config.yaml
input: "log_mel"
win_length: 512
num_classes: 13
mlp_ratio: 3
subsampling: 2
width: 192
kernel_size: 9
optimizer: "soap"
beta2: 0.99
Rows from block 3 of a small sound classifier, named by matrix and row number. Rows with one number belong to one neuron. Each number is 200 + 20 x the weight over its row's rms, rounded and kept within 0 to 999. All counts start at 0.
After each neuron's rows are labels from the 100 clips, of 14976, where the neuron reaches its highest value: "lies over" is the class under the peak. Only what is clearly more common there than usual is listed. The data: synthesized solo parts of chorales (CocoChorales). In brackets: how many of the 100.
# fc1: second MLP up (model.blocks.3.mlp.fc1.weight, 576x192), inputs 0-95
# fc2: second MLP down (model.blocks.3.mlp.fc2.weight, 192x576, transposed), outputs 0-95

fc1.127,222,192,195,185,208,225,198,208,165,207,195,202,178,186,207,202,180,192,189,231,172,227,218,202,194,233,196,195,198,210,177,197,213,182,178,211,196,189,218,182,181,241,223,174,224,192,222,202,217,200,222,212,205,250,182,171,189,223,197,173,202,207,176,174,225,194,217,203,202,163,155,220,207,211,168,223,192,220,204,188,199,232,212,224,220,193,208,218,209,200,204,188,225,208,220,190
fc2.127,190,180,214,176,233,229,205,198,210,214,184,214,181,178,193,200,171,175,208,210,193,200,237,219,177,196,218,211,210,199,224,214,238,210,187,189,182,202,196,202,191,228,198,213,206,210,157,217,215,198,206,224,176,195,183,216,171,208,195,188,202,207,217,198,172,218,213,185,238,175,225,187,187,184,199,189,185,195,233,197,205,217,228,192,171,168,160,204,218,223,170,233,184,225,188,209
lies over: F5 (100)

fc1.427,208,179,192,192,179,206,184,235,193,170,191,170,172,196,206,221,244,211,203,185,197,216,209,183,180,216,201,191,173,192,230,233,152,222,210,211,208,181,182,202,191,228,199,190,196,210,207,195,207,212,205,194,203,211,197,207,181,186,184,198,198,188,183,203,226,173,251,184,195,240,249,190,202,201,188,211,206,248,218,209,190,188,192,209,195,204,176,206,223,191,168,214,208,217,204,159
fc2.427,220,183,188,214,173,166,182,211,187,198,204,192,181,208,189,205,185,212,190,191,230,179,205,204,212,211,209,235,221,224,219,204,196,183,223,192,169,192,201,173,211,199,228,167,194,201,236,239,177,226,175,225,221,194,189,175,219,202,174,215,174,175,237,183,198,209,195,207,215,142,186,195,198,221,234,201,224,205,212,186,225,200,207,202,220,183,168,185,186,241,247,172,203,201,215,172
lies over: C5 (77)

fc1.51,175,249,184,196,194,186,193,249,206,194,222,249,199,197,191,191,193,191,184,186,202,219,218,183,170,218,193,223,201,198,212,196,250,211,229,184,237,185,155,202,194,191,174,191,179,206,188,200,238,181,228,168,175,183,199,205,208,199,178,193,178,165,201,232,197,175,216,211,212,191,188,229,215,191,204,161,235,212,165,200,167,182,219,196,182,204,181,206,237,180,201,191,205,191,203,206
fc2.51,207,172,200,215,200,216,169,182,190,221,223,185,220,196,194,217,215,167,186,151,193,206,217,162,235,207,195,189,197,184,183,203,194,217,191,162,183,226,201,230,187,192,197,187,165,190,193,224,208,192,204,233,201,216,210,154,184,190,169,191,190,195,218,185,222,184,205,219,213,194,181,179,179,212,169,176,195,183,207,184,165,163,191,208,221,205,214,187,193,220,215,187,196,175,181,199
lies over: B3 (54)

fc1.331,187,176,180,191,216,202,208,193,173,197,200,218,199,169,197,182,180,199,191,198,226,168,198,224,184,155,193,191,209,200,213,203,221,190,178,175,212,180,198,204,243,224,170,205,205,195,155,217,205,203,171,225,235,194,190,188,169,230,222,190,229,185,202,214,215,185,181,191,186,228,169,187,206,211,201,186,196,153,191,177,185,205,198,165,211,180,184,217,202,209,188,203,155,222,190,203
fc2.331,199,170,187,182,164,211,185,181,208,179,197,194,201,236,187,196,232,230,226,190,209,181,192,195,208,174,184,192,176,191,208,185,194,196,220,190,180,189,191,183,198,175,229,201,200,208,224,167,192,177,176,196,179,208,195,217,211,163,212,204,250,185,226,197,232,186,196,227,221,220,184,211,206,195,194,191,209,175,202,191,194,221,208,203,178,192,190,214,173,221,203,177,214,185,189,209
lies over: B3 (28)

fc1.86,153,220,173,186,170,175,190,189,210,208,193,199,209,177,204,196,212,219,201,209,211,202,231,204,181,224,241,205,186,177,177,217,189,219,182,178,202,216,196,205,199,222,201,192,207,190,184,140,216,164,209,217,190,201,190,176,229,230,185,171,208,189,229,197,207,181,222,182,212,231,174,190,247,228,194,194,228,228,203,168,210,212,239,217,197,192,219,226,204,209,217,208,233,223,187,195
fc2.86,163,219,217,173,200,238,218,188,236,184,222,188,223,165,209,184,199,164,173,214,170,195,227,191,233,224,181,163,209,197,214,210,189,212,182,233,189,227,190,187,194,197,170,150,199,165,166,209,198,215,224,228,132,209,197,198,191,214,211,184,190,182,189,256,211,199,198,197,220,194,178,198,223,204,165,201,190,236,212,197,143,215,201,212,215,199,192,214,229,201,190,184,202,205,192,180
lies over: F5 (46)

fc1.59,199,190,198,232,188,234,189,221,200,196,199,190,201,202,202,187,252,151,221,206,176,210,167,213,183,220,172,180,236,171,192,206,212,208,218,193,192,205,198,212,212,180,189,194,189,210,169,174,212,171,195,227,191,189,197,192,226,237,196,208,187,159,206,189,184,204,202,193,200,220,199,214,205,219,194,230,205,177,201,177,189,195,196,178,208,238,194,215,210,215,158,225,189,203,219,195
fc2.59,193,176,188,203,216,185,221,199,244,201,216,199,195,193,187,188,215,235,182,207,201,222,163,176,192,225,176,202,211,194,193,225,194,199,210,188,161,175,198,189,157,156,220,197,220,205,209,228,188,203,174,219,211,193,217,217,197,216,183,170,221,225,227,208,230,191,199,219,166,177,209,191,211,241,164,191,169,205,193,220,190,194,169,199,235,240,204,185,168,225,238,204,192,197,190,205
lies over: F5 (49)

fc1.238,214,197,232,178,212,180,187,209,181,223,195,229,155,221,187,244,209,176,180,198,180,233,169,215,189,209,214,159,209,218,186,228,188,229,198,214,199,233,206,203,217,195,221,192,204,217,193,191,203,206,189,216,202,188,190,248,227,175,213,206,204,190,183,183,265,226,213,217,173,195,166,215,171,176,260,182,192,200,235,244,170,216,194,220,212,198,195,189,219,213,245,201,211,208,234,213
fc2.238,197,194,196,193,191,224,257,184,252,210,201,214,180,198,203,221,203,197,159,209,174,217,228,149,197,198,252,208,199,221,177,221,164,201,220,221,230,174,205,182,199,181,191,212,175,208,182,197,207,210,201,199,204,189,200,204,196,213,211,165,159,213,206,260,216,218,236,198,203,189,236,180,216,171,203,190,209,215,181,191,212,193,225,166,223,194,196,227,189,210,190,189,160,187,177,202
lies over: B3 (28); A#3 (26)

fc1.152,197,216,227,196,223,180,183,188,220,201,183,189,161,219,225,191,215,204,185,200,193,201,215,185,182,210,245,165,192,214,194,194,205,167,202,192,174,222,217,217,207,175,218,182,180,219,242,229,196,198,195,182,255,216,205,190,205,203,214,186,187,176,220,211,238,238,215,215,204,206,211,188,207,176,190,198,176,213,187,172,221,198,242,207,232,258,229,227,197,217,192,200,195,200,212,214
fc2.152,176,196,195,205,168,205,237,214,221,195,188,175,202,233,207,190,183,233,213,179,207,191,198,240,164,201,174,175,245,166,187,193,214,203,173,204,202,191,200,182,211,232,204,184,206,195,190,187,211,216,200,161,172,171,208,232,211,226,230,186,209,214,147,205,188,214,208,193,220,219,201,196,172,201,233,212,214,161,189,226,205,190,214,221,204,238,178,176,196,191,211,169,193,210,238,188
lies over: F5 (43); silence (34)

fc1.301,179,197,194,213,185,221,184,247,193,182,220,211,164,207,223,201,193,180,197,190,200,187,182,203,176,180,205,207,203,201,193,189,159,201,213,215,188,220,196,186,191,209,173,200,186,213,207,170,191,225,147,172,238,211,187,170,223,202,181,179,213,211,183,232,228,225,175,191,213,233,230,224,166,203,218,183,186,191,237,233,207,241,208,226,207,193,191,176,214,224,201,185,208,185,225,209
fc2.301,195,194,188,185,213,187,179,212,259,196,200,178,190,195,191,177,220,168,218,196,190,183,205,189,216,156,154,183,208,206,195,199,211,188,198,227,217,181,215,182,210,196,195,198,167,176,217,191,192,234,201,182,169,194,216,214,193,179,199,202,192,184,214,180,189,214,208,169,231,190,185,185,212,180,148,231,207,204,218,241,209,196,214,224,170,188,213,206,223,203,196,184,214,213,174,226
lies over: B3 (73)

fc1.527,213,179,196,226,213,164,164,210,206,187,235,192,165,196,151,195,218,193,180,180,207,230,195,205,178,202,213,177,184,201,252,194,173,221,211,193,172,234,194,222,200,209,169,233,194,195,251,201,193,173,234,214,200,183,214,207,196,189,210,175,191,233,176,177,205,209,221,180,215,202,181,176,202,207,188,161,188,197,227,214,174,208,194,192,161,220,239,225,214,191,171,203,215,184,207,223
fc2.527,210,224,190,211,206,169,176,227,182,167,168,178,199,228,192,222,201,204,221,191,166,204,190,182,215,212,165,174,197,201,238,182,202,214,209,195,185,209,201,174,193,196,217,246,176,214,237,200,198,207,232,233,182,188,198,205,190,215,180,197,187,220,235,199,217,180,187,183,158,161,186,210,202,197,179,222,211,214,162,229,184,214,188,197,208,226,191,219,196,198,189,204,148,238,177,221
lies over: C5 (32)

fc1.385,190,190,222,209,172,183,201,205,234,212,192,166,192,183,206,183,254,209,190,204,193,208,208,225,183,178,229,176,175,193,180,194,220,175,215,187,171,175,156,189,209,243,221,177,206,220,204,223,181,190,216,179,228,216,213,195,203,246,205,193,205,204,213,185,217,177,193,211,224,176,242,194,174,185,192,194,198,184,193,223,240,194,198,157,229,228,223,201,196,181,182,200,196,188,228,198
fc2.385,184,198,166,201,187,181,157,178,189,196,211,250,200,172,196,206,177,210,193,202,197,202,195,197,211,196,186,193,192,221,224,204,215,212,210,212,216,215,176,204,166,177,218,201,208,221,219,190,183,202,189,203,201,228,185,203,202,214,209,175,222,196,152,218,176,203,241,222,166,234,176,220,199,206,232,223,181,182,181,180,181,223,209,214,170,231,200,183,187,202,213,215,199,178,224,240
lies over: F5 (74)

fc1.185,210,178,185,173,258,201,204,200,206,188,195,191,194,199,208,214,180,175,165,196,186,206,218,184,164,220,246,174,187,189,208,233,206,198,197,204,167,200,242,205,184,218,194,205,173,209,186,159,182,189,214,213,193,175,178,207,204,184,187,171,214,206,195,165,231,201,219,181,188,172,150,188,193,201,187,210,213,200,215,216,208,197,158,219,209,185,244,211,196,196,219,225,164,220,190,211
fc2.185,190,183,184,212,193,199,211,199,226,188,213,212,193,190,190,214,176,204,201,178,215,189,193,178,177,189,256,158,231,194,183,204,199,172,207,199,198,181,210,214,222,207,202,211,245,210,239,220,189,214,190,173,236,183,165,204,207,212,223,197,224,206,258,212,205,198,213,181,185,220,188,191,172,214,206,210,183,214,204,228,169,204,177,206,170,202,211,181,201,210,181,209,189,234,193,199
lies over: B3 (80)

fc1.479,168,205,210,183,197,213,184,232,204,205,192,217,193,196,191,227,210,234,193,200,182,196,198,197,173,191,222,180,205,185,206,233,232,189,199,221,185,195,212,217,178,256,222,185,205,259,160,188,235,196,195,190,224,227,209,220,204,221,186,204,189,183,163,182,223,183,180,184,196,211,202,234,216,196,227,205,169,193,204,211,216,206,180,197,202,224,216,206,168,190,206,200,178,203,183,184
fc2.479,194,201,211,194,231,215,189,188,217,251,189,181,188,191,196,206,240,213,214,189,175,231,170,212,207,191,203,182,216,210,201,254,213,225,193,193,201,178,170,187,169,200,194,192,212,204,225,200,177,192,179,203,181,225,190,206,191,185,217,178,200,211,232,232,210,210,200,224,202,192,183,196,214,154,191,195,202,225,203,215,206,209,207,208,222,153,210,211,236,219,216,192,211,198,167,181
lies over: F5 (100)

fc1.311,199,212,220,196,184,208,182,218,204,167,226,202,187,205,220,226,183,204,215,204,183,203,210,185,195,170,195,185,194,218,259,189,192,207,188,185,171,207,187,201,209,186,152,203,170,257,205,209,193,195,194,202,215,190,193,184,217,205,218,208,202,178,208,165,231,182,207,183,177,201,193,191,187,232,217,183,194,212,194,198,198,197,212,221,203,210,191,167,240,184,192,197,199,191,192,202
fc2.311,183,208,188,173,192,220,219,174,229,213,237,205,209,212,201,223,219,201,223,184,213,178,195,210,192,183,208,223,187,203,198,234,231,220,196,211,224,183,214,214,193,188,200,182,169,193,228,197,215,247,175,195,188,206,201,191,159,210,190,198,187,229,190,222,217,185,142,189,211,195,205,220,210,177,197,201,207,170,181,193,236,191,173,202,218,197,220,208,166,215,169,197,179,203,189,204
lies over: B3 (32)

fc1.170,213,217,190,218,194,215,215,198,210,188,215,177,200,173,205,196,213,174,221,211,175,198,194,219,181,232,189,198,230,205,172,179,199,236,176,213,196,188,158,179,203,159,187,206,200,252,181,165,230,229,186,186,190,239,221,230,191,239,217,161,218,187,206,186,226,170,195,185,222,193,191,213,193,216,197,185,226,241,199,175,228,243,234,201,176,213,197,226,185,205,194,186,220,205,170,189
fc2.170,169,226,208,200,210,181,200,173,214,172,191,204,210,154,211,202,154,213,179,214,244,195,191,212,154,182,194,196,208,140,196,201,206,170,231,204,165,186,207,183,181,204,199,166,212,182,209,192,181,166,241,198,206,194,173,186,193,211,213,207,214,234,229,183,197,200,193,213,232,223,203,175,235,218,154,209,187,179,197,186,191,203,198,197,220,182,176,227,180,174,189,217,230,222,216,193
lies over: B3 (28)